config = dict(
    arch='unet',
    model='class-conditioned image diffusion model',
    dataset='crops of objects in photos (Visual Genome)',
    train_examples=123503,
    image_size=32,
    horizontal_flip=True,
    conditioning='class',
    objective='edm',
    cond_dim=128,
    targets=['object'],
    num_classes=300,
    cond_dropout=0.1,
    norm='groupnorm',
    activation='gelu',
    weight_standardization=True,
    widths=[48, 96, 192, 192],
    blocks_per_level=2,
    scale_shift_norm=True,
    attention=True,
    upsampling='nearest_conv',
    init='kaiming_normal',
    residual_init='scaled_by_depth',
    optimizer='soap',
    beta2=0.95,
    lr=0.0042,
    beta1=0.95,
    shampoo_beta=0.95,
    eps=1e-08,
    precondition_frequency=50,
    max_precond_dim=1024,
    merge_dims=True,
    one_sided=True,
    adamw_lr_other_params=0.0018,
    grad_clip=3.0,
    steps=20300,
    batch_size=64,
    epochs=10.5,
    lr_schedule='cosine',
    final_lr_fraction=0.01,
    warmup_steps=600,
    weight_decay=0.01,
    adamw_weight_decay_other_params=0.01,
)
Rows from block 3, named by matrix and row number. Rows with one number belong to one channel. Each number is 128 + 24 x the weight over its row's rms, rounded and kept within 0 to 255. All counts start at 0. Numbers have three digits each.
# convs0: first 3x3 conv (model.enc.1.1.convs.0.weight, 96x96x3x3, standardized in use), inputs 84-90, a 3x3 kernel for each
# convs1: second 3x3 conv (model.enc.1.1.convs.1.weight, 96x96x3x3, standardized in use, transposed), outputs 84-90, a 3x3 kernel for each
convs0.0:138137130086116106090118091101115121145158125105079090104129148101104123126131127167122089139099110115116125130117103120131112108147114118111093110152088115090116143136128140132146129122125
convs0.1:095083135120109104128096122133095116132106072121140075130094125128115090103065103100121147133115114129151136151135111137120106125153110144126098160111093146115121082126132114179145126185147
convs0.2:109099089127128119120099132120103099112091105127138086107093132082126091076108082115108085150124108145164149156146122116142117096134143154154102156181169110146138150148129119124135079127142
convs0.3:118134155121131158141147166126118165127143152122131136111127136101130120134114138109114084147139103134122114143136096107132135117104142135090085122129124160169148140132154130114148134128178
convs0.4:136124144123126145116129122108081149160125127121138134105126104083106145122107081143109130146136150129082110165170155145162125158145159093125070105162124104075074184136160168147160172129177
convs0.5:122100108164141130110111099132124106089132126120120123152144113173157172147142151126114110141138099130113125117104096147129134123117120090128149114121133116119119134116099170156141154103105
convs0.6:139131112152125119175174157144119106120095111140141130129120077094112083134133119131144152142141119115144125135099096100113116093075099137171165148142184143169166134132095170157129110139125
convs0.7:132151146132151160099104116085106127136155124147151173136099102111136143129145111150146144106130127106103076128182137122160137099117102177133118152088119117103135114150128091129157139112112
convs0.8:148131161127156183117127151150120138170136141133151135143122102113154119134127125135139133138142144128139142136152125148144122145129124148166141125121169157117127159139125240168115159136107
convs0.9:106120145159111141152126133141112128135099123123107124167144146182157122080172157088110110095095096126112118150126129150167142115132140119109117126130132107134144110133150033070129089089129
convs0.10:153151150137116146106128123142123118130106126149115158132120091133120102089098086150179152115139151143154160125135121115152147161176132092129108137137125105142119104123115106118122123128103
convs0.11:120126114124129103123144118165141172174170191189172172129158193144165134135157147133098089149148128162147138159155126166182163154178158118116118126119101155157143128151139092109107088117111
convs0.12:125117121133096098163113136094076121102095109094104121116117108132098129120100118170119093149125061175143112102101128127089089121099108111108142118100129136157127104121106119134111140139103
convs0.13:132126128105098105154110099100168150122157132117176105122136131117120095150114118097147134134122137093084116127119141130117149114123147087117136145129104159141099093162134135153169148186168
convs0.14:124128116137131119114137130146164163166156193161132201136164120167125191125132170095094120164138124128136105103123128113100112101107151111074084122093117159113127154154115140145129113142130
convs0.15:129135140131138148127131127105140135075082118127099140165144122122100126145116141111151161174165112204112125127142171181152111135146140117109123114155143112175136167141127147131142099102111
convs0.16:119069071143097112145141159117114127110132138111124115112101115156118123119157171151123076127118087115143093101162156117173177147169130171145150166147093161140109122106155134131161126145154
convs0.17:119123137113159132099135140129126143134122142152132114180157139139165157151132169135148163108115100135138119088094105100087070123125112100093098145139108122114114169135100153140119134138122
convs0.18:122104117118115135110133131101135133170156116186146133154097120119153094117119124123108115115142159135118121086117134136118180107106135143089096124149105119095102102147173106160153111115161
convs0.19:151135143134101146120123178096122155115136154117124142131129138144177129129150152142113083150132144141145168107151111106169143113102095125114124137132150112117105120135158095133155106129153
convs0.20:104096103093118114105116111119129159162153190133123145134136147146137130112140136107126089125119108107107102104163140126155130113136138131119130120147114128171127098132114134135121135153130
convs0.21:129130134129131161096103107126116140123130110137115109152152138126118119127101124169122099187147148159164163158146117148102129100127127168179135147160147126101143186149155179157150134104114
convs0.22:115108105107134150113138142141149142146151136157155126093116128116099113129137144153160128159163122172163136144133151152180164149150132105071118112094162130108140149178144158198164161171139
convs0.23:127142124139159093123133128130154130125133119138128135133142136127128099140119125137115150128090159139124147146124120111149178125151095110112123139118105118111122128127110125119108126115108
convs0.24:213185164193134109108053048146128156143122119119102116092087115134112108106124109191150134163142110132105083137110108125110117094102085121113109114169140103096132156142133145111113142133169
convs0.25:116142151108105120130117100115096099081122120118107089090113106097094122098108045158121130126125136133131148137167158138104123125121183162176182147121124150120101109108127147136168124141134
convs0.26:137136138117116113121122116140132133140141140141142130135134132123081110119140140095115099138131113125136147121119121207201235147109128123112096060066071120159163164147117155123125151134137
convs0.27:158160152168146130173153150148158151140140121119120105129135153147144131143115124116128134128150150136145139144143143125165162141158159134149137154141134173164132107117122104118128099112117
convs0.28:135158127116137137102135127123132124107129098095152086141137124134140131105086101133115144128153160096105123139156109136156162137133111075109103111143149141133121126145135153162126133158136
convs0.29:124117105151139105139141137143135143141169144117142125136143113115154127145160124115113108107110127154150119120102084121144092141122097183182149118090092123132140125107113127100118154147149
convs0.30:089116081111087118126118132165183139170173163141133143072068074077077065100100062104139101119169135151186156080087091105130111110120098100092102154147161138159151107135159111124153121113109
convs0.31:094118098127127125129131105137118144140137143125152104139147141141155143161154108119122143072113166122151112146120102108188130130115114120140090143123132101104158115119134091148157109134101
convs0.32:121132172079094148088128172106104165108126155127133141127148112072096101120111147113139123135125113133117127161129112172123118123132123147141116132135107127120106170146151173141120142129140
convs0.33:106118138112137117096105115102104137120110156125103120125146121131149122102128149161125154139128137137159144133122152123122131115108116115145121135093092137125138157112146143125148156139124
convs0.34:143133099192176182127138112111123142119160148117126123165148144152137150189190135110112076131190188102148134129137133086161180113127101120139100112140104096128123142118113155135130158140127
convs0.35:122134127114134127114124121143165163138161148142161147105122101102108111103114105114125113130143138143151156102096088103127120089096091104112099104120112110118107121158149118152146127147143
convs0.36:124157171104098127121152130136139116106135134133128130103132143141145129124137139120086125114100149147157149117141131075133109117152142135150149106126139165103181148140133120154145086089132
convs0.37:136119123119123120108116121126162110157148118162151133138133110176176165147121177114120140086097130088118139108125132128128116170122138129144142102097122115065161130109141120088126146109150
convs0.38:152130104140147142107127125118173167142158150121102093112126135100099149132144114090100097110101131108119125121118159105121158074095138137116127137112131131102110086106122114132133136105111
convs0.39:086117100079104104099105115147152174135145160132118156105112099117127092118126105129146133109136124126146161129137146116098098117099114131111089144119104175168159129128106163146127121116111
convs0.40:127153149133147156110113132111125125161150160139139148116112121140146127126153151115123116152175165169166141146138142143168117127150107125144156134152159129168138133145163139143192124155195
convs0.41:135130125146128127127113111130144110149142114131155120136081096123114102106127136116120108100159130135143116139139160106144132129146131115162148138123113154161142149132129106135143106124149
convs0.42:118152135132143110133134147133168145141161140143143152130113145110084138084110112122146110183169130144115113087091126121129111127109132166156157107135128145183162108129139087113143139126131
convs0.43:093127147117163155165199158099133142172125156101131131094121131111103088130123084118111153155137193143167174110165144154161179168155136163169159153167188123168152060086108095112131130124125
convs0.44:118113127163103101138114101100151067136199114160151108106104119132134123107151143155148106143123120121115080140152129096135111118102077131167148163159128149144083144118101103089121119094143
convs0.45:115106115136149159126138151098101138126154119128140121117147141116165174123114200103092122108088117125123134163181156159159140144133146165194227133103137108107128148105141129147145120111115
convs0.46:136124122119075117126139176114139130133136096119089118138142130125146123131128100126122154116103155105112109124157151160186166187195141150185160133177110128121104136125102112062087119121133
convs0.47:160142115157120132127118151132102128128101116110111121126109090152139134111116124100098136134139111128103137124073146130117146100100161106110111122117152148138169122105114102123108104121131
convs0.48:131141105153148137131150147123153168143137138104146160085150130147180131105152140116104105131146153154139159134112105133151147143128120109115123166164126127145138134145134119175138146138144
convs0.49:125141111129145140123137118125121131139123123153135134116148151109139109137131120161128119140101093098139119122106143146127151119159123142100070135124119155117114101098156117107154141163133
convs0.50:118152139132128155134123124149127085118139112089117076147112124135111132145145161127145167109131128130139120169158146142113140175075124162120133107115140132156187109141143110112116115112106
convs0.51:095131126123168187129181157136133111124125129136130101129099094108113095092128110134127095139145117133179147113132131129120143119124132127153117145177141142148138122140125143138141115137139
convs0.52:111117130110112123104112121117128124125136123114127120126127124123132130119130128127135138121118133113112125116118111121127124116125117140145135127126115122113106139152157142158162139158153
convs0.53:115153151117154150121135113120176131128159094157173101134158165098151120094117082112121118134110115151140145117170116118130135097140130123133130100124155083119128134124125146119142109123160
convs0.54:176209134252247169189192145119126114130119117128134123123137127125124138130126139134104092143124130134133114139122130144143127123109132141136095143132100113113095108120119099130111084110118
convs0.55:109171152109155138113127124088136126130151140146186142104105125142157128120142107077170159116149146104105096117131112135127085084120137140116147131115144115118121095144090097135132100116120
convs0.56:117153131119137135108134116083132137083139147109146123134161168148147140137121110154120158147109105113119134116064124118098140178118153080098128102146149118158140137148187134142175108108148
convs0.57:107145151120130155110137143122148129112141113141135108125122127118122134138116126140100108120104096112139133122115136112134129134126123110094090117099122129146168136128107162149124141137109
convs0.58:148124119149120133132108119127134131117167166107137130138132128118105136162127104117107070094129089079088102116106168116141157131151149141096066166119096137113094076055139104140161137148163
convs0.59:160108128196148137162132153111090066166132156130100137175140144180153140109125123140127113166149128119129142108125113123113097135145134149114109103113121104118120102123117123131117128136106
convs0.60:130141117142139102127129141132152160121136110131146134140103118093119145113135123110110114101128160116128144163140129085086123127118136063052099104113140110134156210174174132125140110100148
convs0.61:115129120122133097134124121138136141118097146127119146141130118168123101127158127099109132068122113110121095140116142118128140119148115156055106116113102110158118115121115133128063128119099
convs0.62:135138144134135140128129132128145142136154146137151146151148143146148136140154145106116123107114129104107120117124119131130124130129123132139131122125116113108106133143142138144143131140132
convs0.63:179153205147123138158152146116123133123165121125144132141129144135136159148124121134162147110142119126129106127115132107096137143118157169132135158123137173148147130119133145122158123118122
convs0.64:141139145137136139130129129136150147145162150145158148151147144148148138143153145102112118102106117099098108119123121129130125125124117135143134125129122117113111122131133128137136128138132
convs0.65:116109100172160105169188123126160153133166131098140116140151120137150126142140135132132102153153097150145085125114118105122142101153168125131138139173150122136131123107122144130127099107113
convs0.66:134111130122103100161131094123122143135151161143146168113139136121136160144173188126080134113072123163138129128090069109135112146119086128144157111154107120123102137158144121133104124158109
convs0.67:192212226177181205167189185144157147131131121136126130125134134119106133147124133150156162169156145151138121086091103103097106101087096089120107091113104107122114150137125149137131105107091
convs0.68:124138163153162136164145170162142151137162149116139159116111128137112099121104092140126128114141125149119143128140111129142104164153123152145120129094074118125112170140135136150120136157110
convs0.69:127171138138152114129134104119140139113138133123103123128122121139132132131131123128117115168148109145142147127162123133147159133122150121129123123167147095126115109136101140148123146143113
convs0.70:150142132133106114148124139142098101133106131114101100143096105142139123109091125148111126125102105118097142126122154100123145140098095113165123156169139158124108162139130120115138099169171
convs0.71:105147078150202156102137101125112124175135139120119119145137127116158138130138104105125104107133121073099109122124131119101100121137126105133132118159143109138115116126132121124153119120152
convs0.72:133152146135175144139168138134151138129150143128149141167173183161176161176205192132092107129102106143124100129138110119116119121152114117150164109085112129105144151140122143118137123112137
convs0.73:115141113139136104124144133113138119128137135117154142188150128179173123097207142106108110115116095124135151119124117176146138129108123110112083111101087098095119156159138133120105127120135
convs0.74:134134136126129116142142128142147119143139141131126155143144148125104125118157117104126156118132123118114109122132135140113098121136127181228197135135111144137109088087113165141125127115097
convs0.75:116110126134161160108130115142153123118125109126122113150142137107139128127111156083091131116134161150166152085102097101109125142104134087062140117101182157195239168153138119112122093101079
convs0.76:116098108110088130119102113121159152138148120144150122187143098135152113131145123087056091114137131117151121130127093148156116090137128125106090137118098141107102150168131135123117149108127
convs0.77:149135161123094127126090090125133132101156143125126113130126135153091140137137117123126148114120136119125137125129151131134139136119134160135115128111146123117136065104150049175152106141114
convs0.78:152088140042000019157136182144128135139124142129124115136132138123133130105120125160155166130116137168160162123129121132144119116125129159164163131131154135167164128127156129116158120120143
convs0.79:115115125120132120096103106104095088100103093103100100149136144152146156162136140140144131143146143133153140113115107127114118112119119159156145150157163142156166139130136149148145144137158
convs0.80:144142099103120109153153128116120157137146148095131098165140153167102105190128146140128080088115132088103080058104113131131088126123110127180136116131125132126086122146154135114111149150147
convs0.81:119114109126132122107106111100095096101100097101099102163158160170177181170152164150142125145155148141154144104116105112118125109111113148143138152148140145157145117114122130126119144134121
convs0.82:142135150119109097118116102123090080145109093120103127138135157095130123099144107095116077123107084107104099107139160106097183126131168147186156115152140104114132128125138100120144087137083
convs0.83:126128101125109079142149122125129093115131092131134122156128133176161178170132169138127129143103091151112087123116135106081080103079073094104128120098095155165139145105128121108124133103119
convs0.84:114112139141140137145160133082110101132133115132103129148136149188180112133212148096129075136146108165126099097098096105101129135132105093144147158150105164128112157156121147137114096125119
convs0.85:122096080125105114162134154137164178147156170135128099165167199167138131121112156118114118117107152120118151166120112128184133076101147146129138149140140121102125148140144178134158139106136
convs0.86:160150137131136090126137118081101075104087104064071124114112096116132087127112076117125093080099085086112118127130115114122103145168140095131153080121089120146102124143098121141139104128155
convs0.87:097119108113152131133116106119158160120151137123172112142142101113133097153130168098145114127150122133099109116101102129136124112123072119118155134127130121148096102104101098087121106093113
convs0.88:136084119121091128162132160146134121134116120144101095161134123126119121141093094106085107141098070127138114121121110124121084107127105097094094113105114103128129107164132106107085145136107
convs0.89:132112135131137135126158158129155132142140148135106146169108134138144111110147125123120131107133089092083088121087065082111135137118159106105135114118118136147081120134117098101103078106127
convs0.90:109131129134116149127141157140140112117086130091093143118141156167128147128120140149134133135119132112119107171163147172133143188140122111165168143161184101117170140114102170160101188126080
convs0.91:134121128139123139134112166104080085092107054113083092146158115126146165146083118119122139108125111134130106131150156110098148158155161152140134151147137176140157116154120151197138088137100
convs0.92:095108105101116114114107096103117117117115103104104086147158140132156151172142156133130152142145147144137133109088085124095077104106122122136144135133120143153126120111092109095092114099095
convs0.93:146107128161112114117137133115127144176230159122120124157122157135233162130127132159126115119125106159171120160167110117177142139129125142091115143113133126155156128156130091123123136144143
convs0.94:140144132107128121135152163104125092138122119142154111102136101129144120106134132113112123134183141165140106083097134146151125162127134127123172132157156150211179105107123091086101079086097
convs0.95:098127112122143166093133135148159133115078138158118175142132139134127129151153130125070129128141144112138148114106088107117117145137117166132134114109109096119083139147129124162153128150112
convs1.0:109098131106126119087096101164112158147091144131117138160143116143136132153172146111116072104110123116083103151152136145131123114116127127133118156153128111113095115134155124152153148164165
convs1.1:132094074152135090100104097167119149174152180135113142114132136124111124098132082135164113110111126130124128134113141143141167110146138072114113129170152132162122129141153126144134121141126
convs1.2:123140158147177144112189153188184151129173121185182103151159162147120126132151151094157115186158151161168116124140154132154166133132124138131126150164163113133100117135086100130117102111094
convs1.3:116124148096102106142135146141147156113150162128147166116147117156132111116117102126147127133150120148169143135123120127117128137087108148083105140100104126154117122113096137151114131122127
convs1.4:108113125120112133113113143127136123118125112136136128153192151113127144135115136153147132179167160180149136145164145139137117097114117127152124148154121132136132143155152152152136129134140
convs1.5:086102105138133142112133132155147169124147167122127143077074148122143085117102073092101073155172121154148129123133148154136139140139144161129118143130116117133096131147124141141121136144138
convs1.6:144119099181164155165171178188160125177144129149152175122093088149126156146152121128128157154126117105109136160151157125091132105109113103101109105123170110098156148122126182129109164158137
convs1.7:103106116107095120113118097087109086131136147113164153119079143122131135125126123116165138125139149132109122112127094123130118104135089137169143151193170129120137133150186110141176122116145
convs1.8:117115091120108138117135122116088154139082136125101156113101123131100104144135093127119113110146064117168126117125103132092104129113113152140148127127149135143128140119116125093071123105067
convs1.9:146105104145105100126147147104120135089148098112119112148166106134132173137114140153126099169157096180170098120132131119151119125120115126113153146090148159123164150133118155154091104147106
convs1.10:113129147110130130099126134145153102133108110156143160158139156156157127158167158141145162146123174165153153144132151154152165156167139133108123151137149136144123118097109107117128121116108
convs1.11:105096115085113118120150143131128109159164108159166132130113147154138133128148099119141109117112098178185129130101094178147129149139119135114115129133143149134154100121111109159154088122126
convs1.12:084100085072099104083089103129141114124127114089112107099078078112098106119119116148147108159151103115108104164150162132144172137139149121133124127138135146123121150146154166168178140152179
convs1.13:137149123147153130100111108117088099114111116117121136102137116125125141104079101149125120104090140112084137111130143101120154113109127166148155134169161096150146126120126136125128101118130
convs1.14:116140133124158150088126120139163102143169125112152094127158108114153098113113125137147134143182147106133144101127146100123134085124115166161152123141148134145116084112136094117153098119154
convs1.15:155120128133133134113169153103121097103117119125112094135122128141147130131095139151139178127138108131136141128135107133154131174123122113117113107109089123126128114134129131090102129117112
convs1.16:089120142133138126151149144109133125114105108114145141081105137088096128118092086131129143144158180176152114133122118098131105108110112157178150159173115102104084143134153127149154142156117
convs1.17:095110153140176162142140133107140095134132087125136138147102142164184163129117173100131124066084109097119114129141126117128117101101076133149117104142125102111132156122120194165162148123115
convs1.18:144145131136154140104148145114093101100111123100127137131129120117103120137136140149163147146112160158112155093113130120151121131163147133135152119134127140173123114127124138114125138126127
convs1.19:164183174146177169160166170118113087115113113147118140109130130125106091115120114113103131133113142119126124157142115115097100129105114126124117117107108120113101104107105085124132112118152
convs1.20:130100098105099093081086095108142114080091088094097111114118160134117148150138144151139128135120122122114140179150149155139140131137118103114115127138124133133108132129120121114125125119118
convs1.21:118115127116136154130129143117071080145070096112045085118116108126124112121141137097106091113103093114133120141120110126120121168150123125156154117151124118108089112114137129134155136119128
convs1.22:114100109083106115102123126131123124125155134119135121151124137152136120145140113114114125156127146125149178144136118128111112127136134127127128121127134100147147143154144097095097131121131
convs1.23:135141147114133141105110147134146135117138131132124136116097125112112110115138128142135129119092112140125109106143120168157128124092123144112133121155148141201156092123129095104123122103099
convs1.24:145188158137122129094114118107122107119124132121072102144126123151163134131135112106140141122144130112107110157114112142143164118089110159148134099108113127117120105116112150126122105117116
convs1.25:111104122108144137141127125166140180124164183118153178137127131152094121121132091110115132089062094117110085107100126153139119130097117118114121113122130121106131137135130144150179126132161
convs1.26:148163153124140122161145129138135131128133130144143141165120053111107150133114124092117166131157193132150153151135154154142127147157142093107111074089080094069095129155160178143097124163169
convs1.27:137134117107104118105123141132162150135169151113132129122126128130124129139131126157156163144162182133164173135119136156112125136122115154173137145135127153145136084096074103113093093103089
convs1.28:140136135130126130111121143107094105133106118104120109130123153148128124141130131155162125147119138149112106115123127136164184149130133126124125141123123122106111145120140162148160168130150
convs1.29:124112109138121103134148106137133121105136105115163132109139144102110079130134132131142124107121111128144129186168138146118125116111095106114099121130100116107065150170175178159139166137133
convs1.30:151131125118144126152133150165161176148166153164157181171157177176158160171144167137157152181138169142178154137114144166137155130157159140142125140129129142148142105103114127140131110123118
convs1.31:121098098118108112120113114163114132133105131097147158143098112138135158139170132144186143157150159160175158099094111079068129146131112126090142140144140172070109111138148113120124122127130
convs1.32:099140125107129107089116120127144139132145142127161137144152122169165152150159147107126174105157167126160133121157158152178150153146145146120131102118124111140122144110124157115100145134130
convs1.33:150126127126125146109114118107163120117143155147177158134080153152122090126144131127129125130093109101140149142133135140129127125157109110156120138164106121098096107121112129115134121123098
convs1.34:073097093138151118113103114132136114091134135074099117141137145169139141098150140116150132111142129131138137142128136101109114125135108162146145130132105102124112163128129168138136162147150
convs1.35:163174174173171163160174159177164191194167189192165207203206183154177181190192181139129110133140129145127087144165163169174197152167195117101110131118132154152149104119121123133118111124129
convs1.36:120109160134098147150132155125130172152162170158175153112096125128114135161094136146084124127119107169184074154144115152133124150146140132136131145143168145114136107131127130127126137130101
convs1.37:149153124123135114157131142123111127126129102120078122093187152116043094149114123139075111146103134129109131139177160148135150135124132147158157142128134135134154103085116142074095147119141
convs1.38:137149131155136146111097107116125111111134133109119136165143119150139131157145152115126098129135139098112127136154156132102145099114166123132141131137142136121124117135110112092087121096088
convs1.39:190141164178155178177176176176146122183181134173168157172162151158179166166174150130107122149124134138139116164167153121119141153142141120139123117140135140125149151139132125125111117123121
convs1.40:138159136119140150081104120135132091125141115105112107112108126131119091114121112068082119089109151109133154109109114090093084141147137141146139108111122097089078125128147105131161124122148
convs1.41:140130154131121099163136089148190146121168146137163129084076117141128114115127138188138137136112122117150096104127124120115128148118095127155133165167140200162153096122124084127152080117118
convs1.42:110149119137145118116141108135161162128178171130162153100166085131166149116121150106116116126131119124119109092090115117115095101109088159183163153189142130161129077139135083126141061106101
convs1.43:118118135092103148117114132127137112140123096155095109121126130137137128137133133129120144155177195164179168109128141119114128089129144105087133084085121127087100137124091140132101164154112
convs1.44:145132133165115112126140144148158088111127116095115119102103128089112119107118127163148163133146122135130115111109112112112105117134148130141148142131119140125104130140101135131106160134107
convs1.45:128128158105103118139155154133141131126144128156165158082148116118103158141119117149121117137128147089118172144143137117123114094080119141149142151148153121142147132135145174148144128118095
convs1.46:136135146118122114121129148089102094077113115113127122100091130106128126124127147162166148189124124135132126158158157138134124121120133087073108115079109139122123200162123180107135153144134
convs1.47:105120131126107094106111134109121166123129166146147161131117125135121124137125114100129168125119141106100125130133126133112125123153140152147140129138172111109134101110150140117130137111112
convs1.48:106116082140111117143124082143180155116171126125134130135150152144137148142166172057091114078101108110083086122086127136099123097095110117134102166160125154145125125138130128121148136130144
convs1.49:104115122094113098108131099118167131123186122106151123124167120145146137155144113124146126113166150124137123128098132130135117095069126152161129156138135159100106104123135131133160139143145
convs1.50:101094090137138095125120082129145116148148124146147146133121128143146124127135121112127103129144104106128105114116126119120132129146159159162159112125130081113119091146107088127104078131123
convs1.51:143131138087121146133121135122124115136126114099102100120103133124102094139114083095160124101151142095109111150135101126161138136147155135150128143155123154158168150127113138134108117104099
convs1.52:137151149124165141145161145164146128150146164133176139133124159181142157177157148127107120100127143129125150147151123149159143148137139108108114123136120126133139095096092103108107109123127
convs1.53:104114078100110067078111101112145142168157149144145153125134122108167148109132153076126124122147119133148130136105106141124092129134143121109131131139153161134143133145113141143128141125142
convs1.54:070062052029018041071070084137124156162149165155171159110115115137132124126120145117122139140119114135128094158152162144131123136131152117094087111091101128106087111130134103128138108116131
convs1.55:126158137118149128134168164116168140140145137162202137128144140155165153155149181089113131125081125138073113155149184163140152158151148147129131141126178139125149150139117130135118153146123
convs1.56:092098128107092110120162124153112144113099107150139169154154120145158113124139107171202180165227156136189137128171187146176186170167175144118094156146119181179122127122123140145143136131141
convs1.57:143153133067085124117134150160140130148111089123095130128134131146141132107116140120136118138133098138136140121101115129134141132146134090085125117129129140140123146147122116132083107127115
convs1.58:157155112128115098082102110097107117100115157129120141147104104118115126098110111120141130100130118096122119134117120088097135104116166092104114118113103096058095132104114121121117124140104
convs1.59:112106129127120149164150167119109090128149101138129094127132130131149121137137130084116121146118120127168152136144127130135106116141138168131106179164146191174150121111107098092078122124098
convs1.60:133143134155129129136162149162160118129142128108103112156179147113135119131144124108107142109152153135142128105129121126142173157151111116127124090107115143150138140141099156144125170102066
convs1.61:171130136164151164175154158130150114139169119134180144135057139152160124140145111148068128096068141071133147141117160143171183134168153133147100132156145125157123100135152092134156110128145
convs1.62:175127130157134135153145153188171211157162171200161200164175161190179181180171169152163180152175181137163183160168155136143151150154142138129133148136134138136147116118119108110114112108109
convs1.63:069075114094076152143132156162191142176149138119135110154158156178178137159159176135093125141099141135082138124127117163153162143126136134116115169139139164129136114119110113139105110135107
convs1.64:129096128110104148107114115158111154177177152139199162168173167190179164182181154149138136142153135157126114162153141150133132141138130124117108130129108134131119142129110141125108139127112
convs1.65:128092076152097105136115104130118123157115107098090123124117120142121123148135121166142110158143125127107117103109146116132136115149140137096130113090137112113153123117094131131122127131136
convs1.66:115107097140153140161157137120086120098094142119087108113136180144132158119146123125105096151119105134125090143151104142138148142125104127129115135131143137109117130136132163151135121114107
convs1.67:104084082075053082097094127123110106128122112127114090148123128141124120137115110137141126153166157131170143123117119124120123117110116150143146162167148158159144148140116153148126139146130
convs1.68:089089099106087087113134143126139113122131102139149108124113131135126113127121124111121133140121115154165156152122140146163145146189164134122131147121115152157140134130100144125107116131109
convs1.69:143136131121123120104128150135121108118099095135119117125126146116116133156123116146136112127133116119129129104123141139163117126125112127151141104117109120143112126133135123134149126153154
convs1.70:102123127097110113137108098156141142142116150163123122149112125139142111108113118094069117100117114153125103146125119145170164164157182131143157125111136118124146118112092103124125135117096
convs1.71:142126148117090141135105131123118123152133140151144124135127138135148130131140133118126137144152164123125116117116129167138135134143113126090123149143125132174139133130105125134123105127126
convs1.72:138136155151146139136154140186171138178113133192120166192164168191183150131178137130125129116154139118179158121094084146123119144150150149156116131146141127118140111091103109114090113112078
convs1.73:111094095107111106106134137168142157175126153117141161131042149116137082131130133160127124121095133102103151179133142116084115152157143122144134104132138122150137112106134102105110127108130
convs1.74:125118145162133129119128146130112117133125127141139143111109113136108136110111138098076093119116135137122128115137131121129099117133138098128106092111109035039078150155176167147134148140171
convs1.75:124117121105132162105163187137153151120108156127124143107152154101109122132137141142129093111141130162145193126101094110106106139110142124114119138121115149118128109102129145141127140140135
convs1.76:122158173131140168139151145200145142210171147175163172183132163147115194133119182123124137129124126118080094121124125099091099133139148158136142140137150155154153115109132135129124107131128
convs1.77:136175154116115150135122150170120175157116177159133148166125135126176147124118156167142134138139108125117089139114128120119130125105156113121125105108120114105139100127105074035111073086105
convs1.78:126080063201175113116114115115136120115128117120121121131154140124137136123116124115117116112155155081124098109118120134132124118100109116133127119152122117131123148140129133147138142145123
convs1.79:157136110132123131127152152183176173200125172179154133151159146147171165148154147143141119123132135118146118133136123157160146129150165132110132121128120130115126113103116112110119105113116
convs1.80:149156155154154155119159187151140135211165154170144128152141127161155163154143144120107095115105123163137141109102129112121136128131155109124133106095111102113136103103103102097105106117111
convs1.81:121123152144122146141135147189193158169185174158204178176180153178171160174185162177139153126154145149177162168166171156168176154167163145135150140132132141129140118117116120115120116107113
convs1.82:139110130129117119087105112166098134166173201183157178135120130113136151121141134136117148102102139124120169179157126100161138137165108151152103136115096146144142081119097120129096104106117
convs1.83:161159148158171171137163179092120078074117094094112094139074089122102122122117123121155162127128130156139144176163135161154150147129126134145135119148130098122105127146125155176154149151151
convs1.84:143132093164137113152150131168171126140177136169128093156134175189160155143121153070094109135142108163111133104100132137114114155121132124120117118136121129135134129125144109129123121109114
convs1.85:133123135156138125121127100179148127116141123133139164135130116160151116110141143144173149121131169131155129115126156136120167181150172116128124106142134144131134121104110177168147198168162
convs1.86:149128118158128097118110111089131128084118120124128130081059119125090118130102124129124115141133138136119141125118142135116132131161131099111113143154155119113110155144180121129155135144173
convs1.87:112100103148146120172136126133093132132152128127099099150108153167119178165130182147095117171128142185121143150130119129124146147148134163153156133119136170135137145112111135111080122141120
convs1.88:138147147113162152135168162139093124145107157132085147138126185128123148126112134121132135138129140141106121135137121132125116115109069143134137121150125129154134119108132134155157112146127
convs1.89:164153115136156115134115124163177175131092161177144173153127139174171129156165164137150148134140153149099113124183170143148132142136156117118113107125105084142128134127115132113099130105107
convs1.90:127129142119147150144133159153104163175093159161102143138132168149140133136117171164111077141126092141114086159137126163153151172116121100132109124119103150123146143141104124121126134124104
convs1.91:119143097142104110154126114154122125141121125122114131187115142157140142106080132131130155130093104126111124093126128064112101132115124147118160167134152161152177174148174146103098130118124
convs1.92:160125150154118157153146163153164150170204161170207169169140138159142115158144124138140142146154142150159161127148145116156146117133148137150143158170155148161144154150136157137113150138129
convs1.93:130115144139155135135137132117150139104128113115154130075125152141060103143146104122116116100083049086072118103098115097129112107124100157107141137115136117098123109133145058057101092093108
convs1.94:110132121119140129131159132127130121144181143154141117091113111129118093097100091151148122120142119130124116094110131113093118127122153168089131124110135164206152087113084092124137085132135
convs1.95:116140155132129087141136140129142130161171176191129181174163158177177173183179144117148113091117105113120123132111162122123186152138134139139129101119117129143116116100125102107109118102099